config.toml
gain_aug_db = 10
n_mels = 64
hop_length = 160
input = "log_mel"
spec_augment = false
norm_position = "pre"
hidden_act = "swiglu"
parallel_block = false
layers = 14
beta2 = 0.999
max_steps = 6500
epochs = 31.9
Rows from block 6 of a small CTC audio transcriber, named by matrix and row number. Rows with one number belong to one neuron. Each number is 128 + 24 x the weight over its row's rms, rounded and kept within 0 to 255. All counts start at 0.
After each neuron's rows are labels from the 100 clips, of 14976, where the neuron reaches its largest size: "responds to" is what is common among them. Only what is clearly more common there than usual is listed. The data: short read English sentences (LibriTTS-R). In brackets: how many of the 100, against the usual share in percent.
# gate: MLP gate (model.blocks.6.mlp.gate.weight, 416x160), inputs 80-159
# fc1: MLP up (model.blocks.6.mlp.fc1.weight, 416x160), inputs 80-159
# fc2: MLP down (model.blocks.6.mlp.fc2.weight, 160x416, transposed), outputs 80-159

gate.75 [119 145 152 130 148 172 116 123 149 129 116 130 146 105 126 144 122 144 133 115 153 165 110 126 144  56 148 108 135 106 138 103 159  95  76 140 105 174 141 140 117 142 115 100 123 158 115 140  96 143 142 107 106 174 116 113 160 166 123 161 135  67  93 134 120 143 160 131 140 111 122  99 139 151 139 172 158 139 110 107]
fc1.75 [123  82  99 119 108 114 117 141 130  89 171 164  99  98 118 137  95 145 160 162 179 123 170 128 120 122 145 169  81 152 117 133 172 116 137 123 145 124 123 150 133  95 130 131 128 127 163 102 130 111 120 150 104 100  64 115  89 129 129 112 142 167 140 117  91  94 114 182  99 136  79 138  77 104 119  75 128 131  89 123]
fc2.75 [138 131 167 174  98 126 104 119 145 122 112 113 134 178 144  97 179 155 161 170 120 110 124 167 119  91 116 168 145 115 102 135 106 116 118 156 117 107 139 155 146 180 144 130 180 136 132 104 119 122 143 137 131 145 163 107 118 163 120 123 111 130 142 130 116  86 116 134 199 137 149 108 154 120 100  93 142 120  95  75]
responds to: the word "never" (31 vs 1.2)

gate.59 [135  92 116 124 160  65 121 103  95 160 135  89 117 131 140 123  94 129 107 148 117 148 121 133 147  81 124 132 107 125 140 147 108 109 135 122  89 213  91 136 122 132 101 141 159 117 129 172 136 108 137 147 140  94 132 119 181 103  89 130 106 108 148 151 119 146 115 148 171 130 157 144 130  89  61 160 127 151 138 111]
fc1.59 [103 146 118 133 148 140 151 148 105 129 124 112 170 136 140 120 119 153 173 121 151 164 109 127 124 123 118  76 116 122 104 144 156 151 132 168 121 116 104 101 159 123 122  92 118 154 133 126 134  96 123 139 153 134 141 120 107 150 128 149 175 101 114 138 164 106 104 170  74 136 124 168  93 128 125 132 140 135 197 128]
fc2.59 [134 128 110 148 135 145 147 129 146 172 152 138 130 137 115 113 118 172 177 148 143 136 139  91 117 172 137 113 106  90 145 151 140 140 114 168 139  98 112 140  92 107 152  85 134  86  86 129  84 111 142 136 125  99 142 158 123 115 133 112 122  89 128  85  70 141 126 142 107 178 121 121 159 151 163 142 112 127 160 143]
responds to: the word "is" (30 vs 8.1); the word "all" (25 vs 3.5)

gate.273 [178 158 149 146 107 141  98 117 150 129 160 113 139 140 125 109 140 139  99 113  74 139  90 138 118 145 128 128 101 180 155 103 161 149  91 150 142 122 128 169 127 149 177  87 119 155 124 132 108 152 107 127 132 154 148 154 125 109  86 121 149 134 137 147 138 127 113 132 150 108 120  95 139 141 135 146 166 131  90 147]
fc1.273 [116 144 141 121 110 106 100 183  68 115  65 115  79 119 116 133 104 141 146 155 119  90 169 135 120 131 143 153 106 154 120 107  93 109 151 156 142 127 123 130 152 106 126 124 151 150 101 127 116 108 132 136 137 174 125 142 148 105 124 119 135 149 142 147 118  99  59 132 100 171 175 107 123 114 141 117 133 172 133  66]
fc2.273 [118 137  95 164 122 140 142 142  98 108  74 145  95  86 125 121 166 103 137 157 159 132 116 150 112 131 117 131 136 151 111 113 118  73 139 129  91 132 107 146 147 114 129 120 124 134 151 157 120 110  95 143 125 124 108 133 127 146 114 140  81 120 137 121 150 165 165 142  99 162 134 134 128 114 140 115  86 138 154  93]
responds to: the word "very" (44 vs 1.5)

gate.316 [122 154 104 176  92 160 160  93 122 106 116 139 141  99 125 138 126  92 114 141 129 159 123 119 129 104  79 146 132 129 163 120 152 117 113 147 151 139 167 167 103 124 150 187 144 110 129 109 151 114 127 115 189 138 141 152 170 139 125 126  99 186 154 123 116 149 137 139 147 149 152 130 138 130 125 131 149  90  87 117]
fc1.316 [137 125 101 120 187 130 114 148 131 117 153 167 108 125 127 130 125 132 110 120 188 145 143 151  87 145 106 108 130  75 134 155 124 157 159 106 134 112 149 171 121 148 132 117 173 146 135 124 100 133 172 155 119 114 139 129 154 121 162 112 120 135 108 165 115 122  96 114 108 136 133  69  86 126 143 115 174 152 142 143]
fc2.316 [142  67 118 142 147 143 137 145 119 168 124 110 128 150 144 137 151 158 146 128 122 134 149  86 140 114 132 109 155 117  81  75 122 140 148 101 107 131 132 172 119 137 151 107 119 125 109 127  86 143 123  82 108 109 160  96  99 130  99 111 171 110 114 104 175 127 151 124 127 141 134 133 155 130 122 153  99 134 140 104]
responds to: the word "is" (31 vs 8.1)

gate.165 [ 91 116 129 117 138  90 132 121 150 109 127 133 146 117 129  89 134 135 119 129 134 123 183 135  76 106 139 193 127 124 125 134 125 119 112 108 132 146 139 125 179 159 130 141 107  75 165 119 128 161 103  89 121 114 124 102 127 128 125 139 162 122 126 133 114  90 145 129  81 149 167 131  94 146 124 124 125 143 108  85]
fc1.165 [ 88 149 122 135  79 157 134 145 151 114 154 110 136 130  80 139 144 115 115 143  89  87 162  63 140 129 174 111 111 136 153 136 125 110  87 131 113 143 140 122 104 164 155 142 141 144 122  92 144 142 129 112 105 118 157  95 167 172 111 131 157 118 112 156  99 106 119 129 144 112 136 128 138 131 107 115 139 124 119 110]
fc2.165 [143 119  95 169 157 110 129 111 150 140 148 129 157  81 145 153 141 128 138  98 181 143 165 133 153 136 120 136 179  89 133  86 131 104 155 144  99  83 119 121 149 110 142 136 147 140 122 114 147 131 164 129  88 132 123 130 147  95 123 137 132 158 148 130 178 158 151 156 104 105 109 134 110 119 107 131 125 112 157 135]
responds to: the word "i" (50 vs 18.6)

gate.109 [167 109 129 137 126 146 137 182 109 116 115 154 114 115 100 162 108  88 133  89 163 168 118 128  90 144 112 147 160 123 175 115 136 147 134 136 109 125 104 159 126 106 126 147 176 139 101 121 135 102 171 148 137  72 150 101  83 149  71 117 139 105 116 147 143  94 105 134 172 117 118  93  98 133 110 117 137  89 144 138]
fc1.109 [118 167 121 132 120 122 110 151 161 143 126  97  88 164 195 138  98 145  92  88 134 189 124 114 117  99 123 125 156  91 102 165 121 166 155 113 138 106 158 103  99 139  99 157 137 126 146 134 102 128 173 129 117 110 134 157 135 107 118 220 160 120  90 127  79 149 112 128 148 153 108 134 105 159 145 131 143 160 152 131]
fc2.109 [127  80  64  62 115 114 168 103 119 134 143 125 113 122 102 130 126 115 138 189 189 124 131 147 148 119 119 113 128 115 161 115 112 109 102 136 125 143 111 136 176 126 162 140 119 142  97 148 167 163 106 157 113 142 154 116 113 116 137 134  88 117 147 122 146 164 120 135 106 143 131 150 175 130 131 133 124 118  85  94]
responds to: the word "not" (43 vs 6.2)

gate.393 [177 127 112 165 128 168 127 105 154 148 104  98 136  86 161  84 100 128 147 167 140 148 105 104 131 122 136 142 138 138 122 126 141 107 153 111  97 143 116  86 110 167 110 119 136 124 108  70 142 128 137  93 116 168 152 124 131 124 149 110 106 140 158 103 121 105 117 117 153 149 186 177 154 131 160 169 106 161 119 129]
fc1.393 [128 123 127 132 130 140 110  95 117 111 158  96 103  64 118 114 141 114 130 155 126 138 134 136 149  97 120 144 106 136 131 118 147 146  79  99 107 104 136 153 136 150 127  88 162 154  94 118 174 147 168 133 103 130 106 132 123 103 128 120 131  97 133 158 126 124 131 168 106 145  85 152 164 178  89 116 161 119 126 126]
fc2.393 [158 113 152 144 127 168 179 146 111 128 135 137 125 117 167 141 124 150 135 120 155 121  90 140 182 169 157 162 118 102 124 132 174 107 121 106  52  96 115 142 158 135 139 118 141 150 154 121 114 105 164  88 120 130 117 150 128 133 128 114 131 136 137  95 105  82 152 125 145 136 174 132 143 114 125 152  68 143 114 124]
responds to: the word "replied" (27 vs 0.9)

gate.159 [ 98 140 132 134 165 143 136  95  89 109 108 158 139 104 101 140 117 101 146 132 142 195 141 173 106  92 128 113 106 112 154  86 118 119 132 141 114 141 125 103 154  80 150 141 119 134 148 128 132 125 167 116 134 154  79 123 115 138 115 175 157 109 109 159 105 145 182 108  78 154 166 132 113 190 156 167 142 105 105 117]
fc1.159 [126 120 162 113 169 169 127 140 141 175 143 153 143 168 160 137 160 110 122 164 118 143 133 150 124 145 112 128 125 181 116 111  88 141 130 122  84 107  93 135 129 164 148 146 122  95 108 161 143 122 117 149 117 117 115 108 127  90 112 128 145  98 193 146 117  92  86 123  98 189 137  95 158 115 166 161 128  96 115 118]
fc2.159 [ 79 132 118 137  76 165 169 112 113 127 120 129 109 108  66 132 158 124 161  90 116 148  78 122 142 158 132 145 154 108  89 128 136 126 142 117 143 151 157 127 119 134 139 126 132 118 150 127 104 137 119 102 112 103 112 128 107 114  73 135 179 120  59 104 102 127  84 112 151 118 117 108 119  98 135  90 117  73 116 111]
responds to: the word "is" (27 vs 8.1)

gate.79 [115 194 119 181  85 114 130 112  83 121 147 119 117 138 114 133 135 171  88 108 112 144  97 155 121 113 128 118  98 133 156  65 121 128 140  96 127 128 124 119 144 103 136 125 108 116 103 179 147 142 115  94 118 150 100 126 122 140 127 154 162 125 156 117 110 124  64 138 158 118 179 100  94 128  91 122 145 155 127 144]
fc1.79 [116 147  80 136 158 124 136 187 104 123 119 138 143 126 115 139 132 142 122 119 133 201 140 147 133 152 118  81 172 103 135 131 164 126  99 149 158 178 129 196 129  92 148 122 164 138 149 111 108 137 121 113 107  93  99 168 131 142 129 143 153 113 130 134 122 109 168 146 165 156 123 109 102 114 106  92 105  91 124 131]
fc2.79 [ 96  75 107 157 119 154  97 154 130 127  74 137 120 115 170 116 147 101 114 143 148 128  88 145 122 120 124 132  92 122 171 151 139 151 122 147 138 140 125 197  97 147 138 131 125 127 127 122 134 143 144 176 104 100 140 114 117 151 139  98  82 135 180 134 141 108  71 166 133 157  85  99 138 110 142 120 163  83 136  85]
responds to: the word "not" (30 vs 6.2)

gate.178 [167 107 125 170 149  91 125 103 122 155 146 135 138 140 144 114 135 143 114 120 128 102 109 108  72 138 126 123 147 125 162 135 147 122 127 117 107 141 117 158 109 116  63 135  98 127  98 116 132 135 128 137 139 117 159 102 155 106 150 145  90 128  75 133 128 135 132 169 151  99 125 130 159 175 136 158 136 131 129 148]
fc1.178 [121 126 138 111 152 132 169 121 116 138 116 135 140 129 125 121 123 126 165 110 110 110 118 141  97 145 119 137 117 170 122 118 166 116 130 130 104 147 128 141 152 115 169 100 141 155 130 121 114 159  99 109 104  93 123 101 139 133  80 111 107 107  94 145 148 102 189 131 129 147 110 110 148 133  86 145 143 123 140 149]
fc2.178 [120 132 118 162 163  92 136 179 142 114 148 122 120 142 133 139 107 154  80 119 133 121 124 113 130 119 144 134 144  80  77 114  99 143 106 158 177 125 128 108 127 140 136 142 111  96 135 121  97 103 134 141 186 102 191 123 117 127  94 127 102 129 133 142 109 109 117 129 141 136 132 157  86 143 110 178 144 122 110 128]
responds to: the word "i" (55 vs 18.6); the word "my" (27 vs 4.2)

gate.353 [115 148 108 102 115 138  76 111 106 129 136  83 144 116  86 128 125 122 135 131 169 115 139 106 157 101 130  91 140 155 117 141 123  85 126  95 113 125 140 126 118 127 177 140 128 163 124 152 160 101 100 119  96 146 150 127 123 133  85 124 137 127 132 131 152 113 121  94 132 123 118 154 157 179 178 113 119 200 158 156]
fc1.353 [140 116 123  95 137 171 146 167 158 114 142 112 120  84 114 147 150 154 113 126 154 167 139 136 127 163 108 168 140 146 164  98 128 113 127 126 139 136 152 104 127 107 127 133 114 156 140 174 141 111 134 104  99 138 134 151 144 130 107 143 164 157 116 159 135 118 144 105 124 178 127 176 140 123 107 104 148 154 115 107]
fc2.353 [ 92 132 162 182 117 131 107 118 112 141 129 113 123 140 177 120 113 167 120 100  75 125 125 126 165 112 122 124 142 112 122 126 103 169 150 105 139 102  76 137 152 180 123 121 119 143 159  97 106 133  91  94 146  88 131 117 137 136 123 128  98 113  96 138 105 108 101 159 129 111 141  93 188 133 115 113 156  89 109 133]
responds to: the word "this" (27 vs 3.7); the word "of" (27 vs 9.6)

gate.167 [100 129 117 132 122 126 126 127 127 166 148 104 139 147 106  79 147  95 125 125 129 118 112 119 132 117 155 139 162 141 109 106 173 121 115 116 104 152 123 145 151 119 122 138 117  89 146 118 110 166 122  84 137 148 117 113 102 145 125 135  47 124 100 157 115 103  80  98 108 205 125 138 166 108 164 130 128 149 108 154]
fc1.167 [108 121 139 133 165 130 155 155 103  82 117 116 159 130  81 109 173 103 120 142 135 124 126 145 124 139 132 146 108 130 136 138 112 123 166  89 115 135 114 127 114 123  77 129 147 201 119 146 173 117 150 123 115 127 104 129 151  93 163 107 153 131 129 143 122  95 117 132 149 102 160 123 114  85 157 160 112 135  87 120]
fc2.167 [137 160 144 137 120 135 128 143 113 109 116 131 132 160 130  84 142 148 109  60 120 107 125 112 165 148 154 123 176 130 148 144 163 143 104 138 109 122 137 115 119 160 180 142 116 104 145 121 105 132  99  90  92 108 151 182 129  95 128 119 139 152 134 130  74 150 171 167 102 147 147 138 150 138 111 122 116 140 101 117]
responds to: the word "i" (73 vs 18.6)

gate.349 [142 139 153 129 152  77 148 132  99  95 126 125 119 117 156 149 100 155  76 118  98  93 147 112 153 140 136  85 122  95 142 123 124 112 119 134 118 151 103 158 104  99 142 114 104  89 144 165 136 118 166 142 173 127 128 162 135 149 115 137 102  93  89 168 127 157 154 114 138 157 142 197 120  95 125 100 125 174 142 167]
fc1.349 [145 144  93 165 123 157 129 153 168 108 119 140 144 141 153 136 127 176 135 126 112 117 120 159 154  99 106 144  87 120 140 139 162 161 152 128 128 118 154 114 160 143 186 178  90 120 185 126 164 180 121 111 142 128 145  97 123 113 137 149 137 133 102 153 122 109 135 118 142 117 156 104 145 141  71  82 117 117 149 143]
fc2.349 [110 104 107 159 131  86 138 133 132 129 162 140 131 139 135 130 100 136 146 121 147 119  88 146 154 108 157 117 132  80 121 137 117 128 113  75 162 107 122 122  84 126 116 170  90 146 139  82 116 103 156  96 119 120 120 126 100 140  68 152 140 164 154 117 132 130 115 126 116  97 145  94 113 129 140 163 106 104 133 118]
responds to: the word "said" (69 vs 6.4)

gate.235 [136 126 147  87  92 162 112 139 144 163 177 142 120 139 135 150 179 113 169 145 124 121 115 183 145  83 129 117 139 180 150 134 122 122 111 122 133 108 148 121 121 147  81 147 116 131  94 109 171 138 113 117 161 157 121 143 107 139 124 128 115 103 127 157 110 131 140 120 123 130 170 107 133 149 108 152 130 138 145 128]
fc1.235 [116 173 177 107 134 163 127 150 124 170 133 152 172 145 121 104 168 182 136 163 144 148 154 115 122 119 158  86 137 154 136 121 147 135 155  96 121 130 133 121  97  92 135 143 120 137 126 131 110 120  65 120 172 121 148 163 166 115 150 123 150 120 125 130 124 157 146 124 130 199 111 183 142 131 146 126 131 147 122 140]
fc2.235 [131  94 109 128 117 134 129 115 146  97 127 132 145 101 137 140 169 154 122 103 114  91 156 159 167 135 115 131 130 105 130  89 163 130 125 100 107 153 132 128 173 146 156 140 111 145 146 115 144 162 166 127 130 168 119 131 103 110 141 134 165 155 115 131 129 125  91 128 146 118 139  91 112 106  89 131 122 125 136  97]
responds to: the word "is" (32 vs 8.1); the word "it" (30 vs 12.1)

gate.101 [151 141 170 112 156 127 152 130 130 128  92 126 149 146  71 130 131 121 108 132 123 140 108 109 100  89 147 121 125 151 166 127 166 108 124 132 130 146  95 162 107 118 144  93 141 107 110 142 150 137 120 154 148 109 171 134 115 149  91  85 139 132  96 153 147 166 127  98  71 136 118 149 120 116  81 113 143 100 158 110]
fc1.101 [132  90 130 123 170 138 134 158 135 164 135 141 144 105 148 110 139 126 137 114 139 142 110 137 147 167 130 120 110 162 126 110 151 179  87 119 139 120 146 131 152 132 100 150 144 140  90  89  95 148 110 142  90 112 121 173 148 136 107 173 129 102  68 131  95 111 130 144 134 110 126 164 112 115 106 124 153 111 163 109]
fc2.101 [102 169  90 174 110 116 124 116  82 108 170 175 131 117 179 106 101 150 139 130 150 134 134 120 128 127 134 128 139 132 115 115 112 111 129 130 117 153 150 117 121 148 141 143 124 126 137 125  71 144 159 118 129 152 106 100 108 133 145 107 177  86 167 131 142 105 106 137 149  91 162 152 141 134  99 150 112 154 157 102]
responds to: the word "not" (29 vs 6.2); the word "it" (29 vs 12.1)

gate.158 [133 129 113  98 122 155 108  89 142 103 138  91 119 114 150 121 125 137  99 103  87 128 122 109 153 111 114 136 131 139 120 166 123 129 139 177 111 178 116  98 146 151  92 129 133 116 108 113  82 104 129  94 157 133 150  87 138  98  94 127 137 123 151 150 132 124 150 143 151 107 136  92 123 141 179 144 148 110 131 158]
fc1.158 [145 125 124 118  85 109 133 163  90 118 147 130 115 115 159 126 119 108 107 130 141 167  51 128 140 133 157 157 121 153 119 117 133 119 118  83 100 125 104 130 162 108 126 159  88 109 147 118 124 109 143 151 168 126 112 136 150  83 123 112 122 126 103  85 119 112 110  83 109 157 152 117 134 129 157 108  66 152 165 120]
fc2.158 [123 100 149 111 137 107 155 152 131 157 140  91  79 109 151 108 107 149 169 144 140  87 137 108 109 117  95 133 180 107 117 118 171 131 119 136 130 128 125 120 103 114 148 152 142  89 159 119 118 129 148 135 141 116 113 166 145 122  91  92  93 121 109 170 153 130 120 142 110 153 101 187 135 123 171 133 119 145 132  96]
responds to: the word "very" (63 vs 1.5)

gate.8 [144 145 153 135 143 146 102 112 151 147 139 107 141 124 148  95 146 157 152 171 114 151 134 126 132 128 104 141 135  92 121  89 126 115 141 137  80 165 117 163  95 150  88  95 148 121 144 143 151 122 175 147 161 153 180 120 120 118 114 118  97 138 162 148 180 106 110 129 101 123 144 136 117 149 159 181 107 118 107 164]
fc1.8 [131 134 103 127 137 116 144 130 141  72 176 170 105 148 170 143  87 153 113 115 125 127 106 138  85 129 117 102 142  91 145 112 132 139 154 149 133 132 143  98 166 106  74  90 155 138  95 142 123 121 146 143  98 130  97 140  97 109 164  87 155 129 139 136 140  88 154 169 128 118 130 131 106 133 122 136 128 141  86 145]
fc2.8 [172 136 127  86 112 132  83 112 106 165  72 111 109 154 131  99 131 156 117 153 169 144  94 102 111 103 104 123 132 111 142 105 136 178 123 138 191 133 114 123 103 136 151 124 133 121 136 117 155 134  83 142 125 125 131 115 110 134  91 102 108  97 146 108 136 104 128 129 140 114 109 131  97 110 120 111  76 105 166 163]
responds to: the word "this" (38 vs 3.7)

gate.94 [154 103 109 154 101  97 140  89 123 127 121 117 141  80 139 112 103 120 118 171 126 139 139 166 146 124 149 120 127 126 162 111 166 116 134 152 160 139 139 153 116 147 156 117  62 132 109 119 141 160 153 144  91 116 113  96 127 123 112 169  79 125 138 131 155 158 115 157 161 178 114 157 120 147 129 126 155 223  98 101]
fc1.94 [157 136 169 132 129 132 148 111 146 152  78 117 171 154 126 137 112 141 121  83 136 119 116 123 141  79 141 132 122 106 171 105 166 135  84 147 127 106 139 166 134 174 149 131 108 116 105 116  96 147 168 137 163 110  80 160 106 144  98 144 162  86 173 111  99 145 114 118 121 173 126 134 111  96 132 105 112 107 108 113]
fc2.94 [ 98 161 116 138 166 126 134 165 113 157 115 168 145 105 137 119 153 104 152 157 149 116  81 133 127 145 142 132 120 128 160 130 153 108  84 118 107 145 101 123 143 154 147 133 117 153  93 153 117 166  95 124 159 143 116 135 166 138 132 131 122 108 120  94  47 122  99 143 101 120 150 117 166  88 160 130 145 111 114 124]
responds to: the word "would" (30 vs 1.8); the word "be" (28 vs 4.5); the word "not" (28 vs 6.2); the word "could" (25 vs 1.7)

gate.276 [150 125 146 123 149 116 128 100  98 125 159 122 114 141 108 105 152 122 108 105 153  89 152 131 127  75 143 186  91  93 150 143 146 144 113  87 121 151 132 149 147 137 101 128 148 134  75 113 162 121 145 122 137 150 115 124 144 109 122 144 143 135 116 169  80 114 100 111 105 143 111 131 132 128 124 154 104  97 113 153]
fc1.276 [ 94 123 103 114 110 175 138 117 124  91 147 131 101 102 137 169  95  90  95 142 153 121  74 149  98 138 125 140 185 164 134 143 104 145 121 113 115 136 115 123 103 101 150 128 155 144 123 153 142 150 133 119 105 132 134 125 128 156 118 155 175 158 131 142 124 149 149 135  89 106 158 110 130 146 113 124 123 121 145 129]
fc2.276 [124 100  92 121  69 107 123 103 124 135  88 124 166  72  93 128 158 137 159 113 146 125 151 117 174 104 158 138 127  97 142 125 140  79 103 108  99 143 147 163 118 140 118 116 105 152  96 126 128 120 165 148 148 122 148 100 122 134 187 103  81 150 132 113  97 149 146 138 126 123 129 161 122 130 137 138 122 111 117 115]
responds to: the word "i" (43 vs 18.6)

gate.264 [173 153 124 133 154 141 139 105  90 115 120 121 117 157 101  91 145 136 126 162 129 112 113 122 105 114 121 144 104 142  98 140 142 144 138 126 142 135 140 120 140 159 114 102 142 104 114 122 138 130 156 134 130 123 101 132 136 139 132  90 140 172 169 101 132 113  98 112  70 109 139 122 112 170 136 132 163 155  90 146]
fc1.264 [155  89 132 121 137 110 131 160 115 109 137 126 126 113  92 139 149 115 140 111 135 117 134 122  70 111 167 170 133 131 131 160 160 147 131 168 149 114 118  85 135 122 102 115  97 159  99 143 131 146 106 109  89 202 145 138 123 110 158 133 120 104 134 128 150 112  91 162 116 123 137 140 121 155 133 133 165 161 100 108]
fc2.264 [114  79 115 128 124 112 103 137 117 110 116 125 127 108 134 142  99 106 102 165 130 146  95 157 110 111 106  84 151 124 140 134 123 132 156 106 122 133 109  80 150 120 146  98 142 114 152 160 140 126 166 125 122 149 157 161 143 140  97 106 102 121 121 132 182 139 119 119 101  71 130 180 156  96 107 123 105 127 146 111]
responds to: the word "you" (47 vs 15)

gate.261 [179 176 138 165  82  62  94  74 134 132 161 155 139 131 131 104 151  99 176 150 120 123 147 153 153 118 122 142 103 176 159 102 130  98 131 122 130 113 163 115 119 142 136 137 103 126 145 119 134 119 109 153  93  61 106 130 109 101  99 132 132 104 145 127 111 133 152 163  95 104 134 134 121 119 131 127 149 173 119 100]
fc1.261 [139 118 125 139  73  83 117 142 131 118 122 152 104 177  71 112 131 178 154 115 151 106 139 145 132 155 120 125 141 152 132 139 113  92 170 150  92 161  94 141 141 117 169 107 118 156  98 123 167 133 120 177 138 117 125 138 136 103 153 111 140 149 137 109 184 105 159 188 113 149 108  93 105 192 122 120 160 138  84 104]
fc2.261 [139 106 149 137 126 148 131 136 105 119 139 129 135  88 153 109 132 173 133 151 138 143  93 132  90 144 171 129 139 135 144 140 116 127 126 148 119 134 151 112 152 107 156  99 131 132  95 140  79 134 133 168 136 152 114 157  67  95 175  96 137 114 128 168 166 144 136 149 161 134 119 103 144 150 165 161 116 103 147 149]
responds to: the word "you" (51 vs 15); the word "to" (33 vs 14.4); the word "do" (29 vs 4)

gate.20 [168 142 155 160 125 108 123  84  90 139 124 111 163 153 134 106 143 157 125 127 165 124 185 162 119 129 115 140 122 146 175 121  97 113 173  98 160 101 108 127 142 139 110 116 104  99 126 157 137 100 138 120  95 149 145 147 124 118 141 116 120 125 129 145 135 160 148  97 147 127 115 108 162 126 179 174 138 128 131 137]
fc1.20 [100 158 107 143 137 116 127 128 125 113 139  89 134 104 113 175 138  61 138 128 154 133 118 113 140 110 142 142 172 135 150 118 112  79  72 119 140 104 124 103 101 130 136 111 112 143 114  78  96 123 154 149 130  94 113 136 141 168 135 163 154 177 142 150 104 124 197 120 151 117  96 130 164 186 145 110 162  97 129 144]
fc2.20 [138 167 125 134  97 165 132 129 134 166 156 149 144 127 123 127  87 111 108  90 143 122 125 128  85 112 111 111 112 134 120 144 134 100 137 146 171  75 121 179 128 147 122 155 134 127  68 122 139 135 132 157 105 116  87 143  96 138  95  98 178 142 104 160 173 100 128 119 130 138 127 134 123 182  91 101 106 149 118 111]
responds to: the word "said" (32 vs 6.4)

gate.63 [152 112  86 146 101 136 144 107 162 171 141 137  90  96 132  70 132 122 107 140  81 120 119 108 124 143 120 142 143 161 121 141 150 181 124 158  72 136 155 134 168 143 115 124 137 129 121 128 174  99 168 150 110 134 130  93  90 149  82 105 168 172 110 123 163 108  89 118 150 109 130 111 110 143 124 112 101 107 142 131]
fc1.63 [103 113 130 126 118 120 120 108  96 122 150 107 120 143 138 116 101 135 122 128 154 106  99 149 123 107  77 157 129 114 107 119 133 144 121 169 146 134 144 111 165 115 147 126 107 124 131 146 128  93 130 131 180 155 134 169 134 110 172 129 143 102 149 139 135  84 145 121 100 123 127 144 155 145 110 171 134 115 154 139]
fc2.63 [117 139 105 109 131 186 163 170  91 144 110  63 143 160 141 134 102 174 148 133 100 144 113 133 103 104 165 159 107 160 139 144 133 110 120 130 130 134 155 136 121 129  97 150 141 104 130 124 138 154 105 107 131 156  68 124 104 108 137 185 114 133 123 119 136  67 115 136 123 143 137 165 121 168 136  95 130 137  98 137]
responds to: the word "very" (52 vs 1.5)

gate.272 [166 142 118 147 144 135 113 109  79 117 137 132 128 121  97 108 116 149 152 118 151 110 135 112 109 133 139 119 126 185 134 125 113 144 156 145 125 136 126 154 101 136 102 121 129 171 102  91 113 138 103 120  67 133 126 146 148 123 158 108 102 146 130 139 151 138 168 140 122 138 138 135 129 161 139 114 158 139 154 115]
fc1.272 [145  98 133 120 112 110 137 125 130 164 150 129 104 119 139 168 150 178 134 138 109 176 104 148 166 101 139 142 156 133 143 135 168 128 137 119 138 151 165 129 158 135  95 120 154 139 111 128 153 151 152 163 125 123 142  88 106 162 110 100 175 162 119 115 191 135 117 136 117 120  81 161 144 180 101 119 135 141 182  94]
fc2.272 [141 120 119 140 167 133 128 107  93 122 102  99 133  92  93 162 179 123 172  97 106 140 152  89 144 107 129 136 143 109 118 161 131 102  90 134 143 121 114 106 114 101 167 113 135  94 113 152 106  87 167  92 116 139 158  93 136  82  89 124 143  99 126 134 110 117 142 160 146 117 161 122 146  96 183 152 145 168 176 160]
responds to: the word "you" (45 vs 15)

gate.320 [151 126 143 116 171 107 133 100 133 103 121 159  99 114 141 142 138 176 146 150 107 112  97 168 109  86 127 153 123  90 168 132 142 127 142 143 145 166  98 146 163 130 121 150 153 101 104 114 138 106 161 138 112 121  65 109 111 108 126 164 143 116 138 136 113 138 158  87 127 129 102 104 141 165 105 135 121 153 160 112]
fc1.320 [124 122 135 142 131 118 134 106 143 120 117 124 121  95 156 122 105 101 183 141 110 126  84 110 200 111 150 138 178 140 106  66 158 124 140 184  94 159 150 132 102  78 170 133 117 130 105 138 116 159 158 187 140  97 143 180 129 133  96 125  94 160 125 128 128 126 149 117 124 124 136 170 121 137 139  99 118  81 119 134]
fc2.320 [145 137 153 127 139 124 120 114 100 118 101 121 147 112 142 175 104 133  83  49 103 159 167 126 140 104 131 153  92 132 100 137 152 144 155  93 112 111 149 147 142 147 136 105 140 131 118 119 113 137 122 157 118 141 124 128 155  62 141 179 116 136 121 160 154 154 132 131 119 109 115 162  81 126 101 122 133 149 145 137]
responds to: the word "i" (44 vs 18.6)

gate.19 [115 189 105 146 173 161 100 174 121 156 151  88 135  91 154 106 162 157  99 140  87 164 143 102 149 128 153  99 128 159 113 126 136 103  86 110 129 106  99 132  82 111 161 123 155 128 123 109  91 138 141 122 143 123 128 102 125 156 121 103 126 120 149 133 111 139  97  90 165 114  68 143 117 129 138 135 121 114 127 101]
fc1.19 [169 100 115 120 125 130 104 109  92 154 115 120 146 139 112 158 139 129 124 118 147 118 146 119 110 141 123 119 143 148 155 137 158 105 113 108  86 126 116 144  87 143 133 143 113 134 103 133 101 148  39 136 122 115 100 121 167 103 163 129 157 156 141 112  93 147  82 115 126 141 141 125 102 169 123 139 108 108  93 183]
fc2.19 [134 133 156 150 133 139 174  91  92 145 148 130 122 134 149 121 126 123 116 107 138 154 186 114 117  96 176 157 105  91 106 113 156 139  96  86 119 116 195  97 103 139 135 132 114 122 138 124 145 126 112 132 146 177  96 103 115 109 152 168 130 124 145  90 130  92 111 170 103 115 143 119 121 134 117 147 119 141 172 177]
responds to: the word "replied" (27 vs 0.9)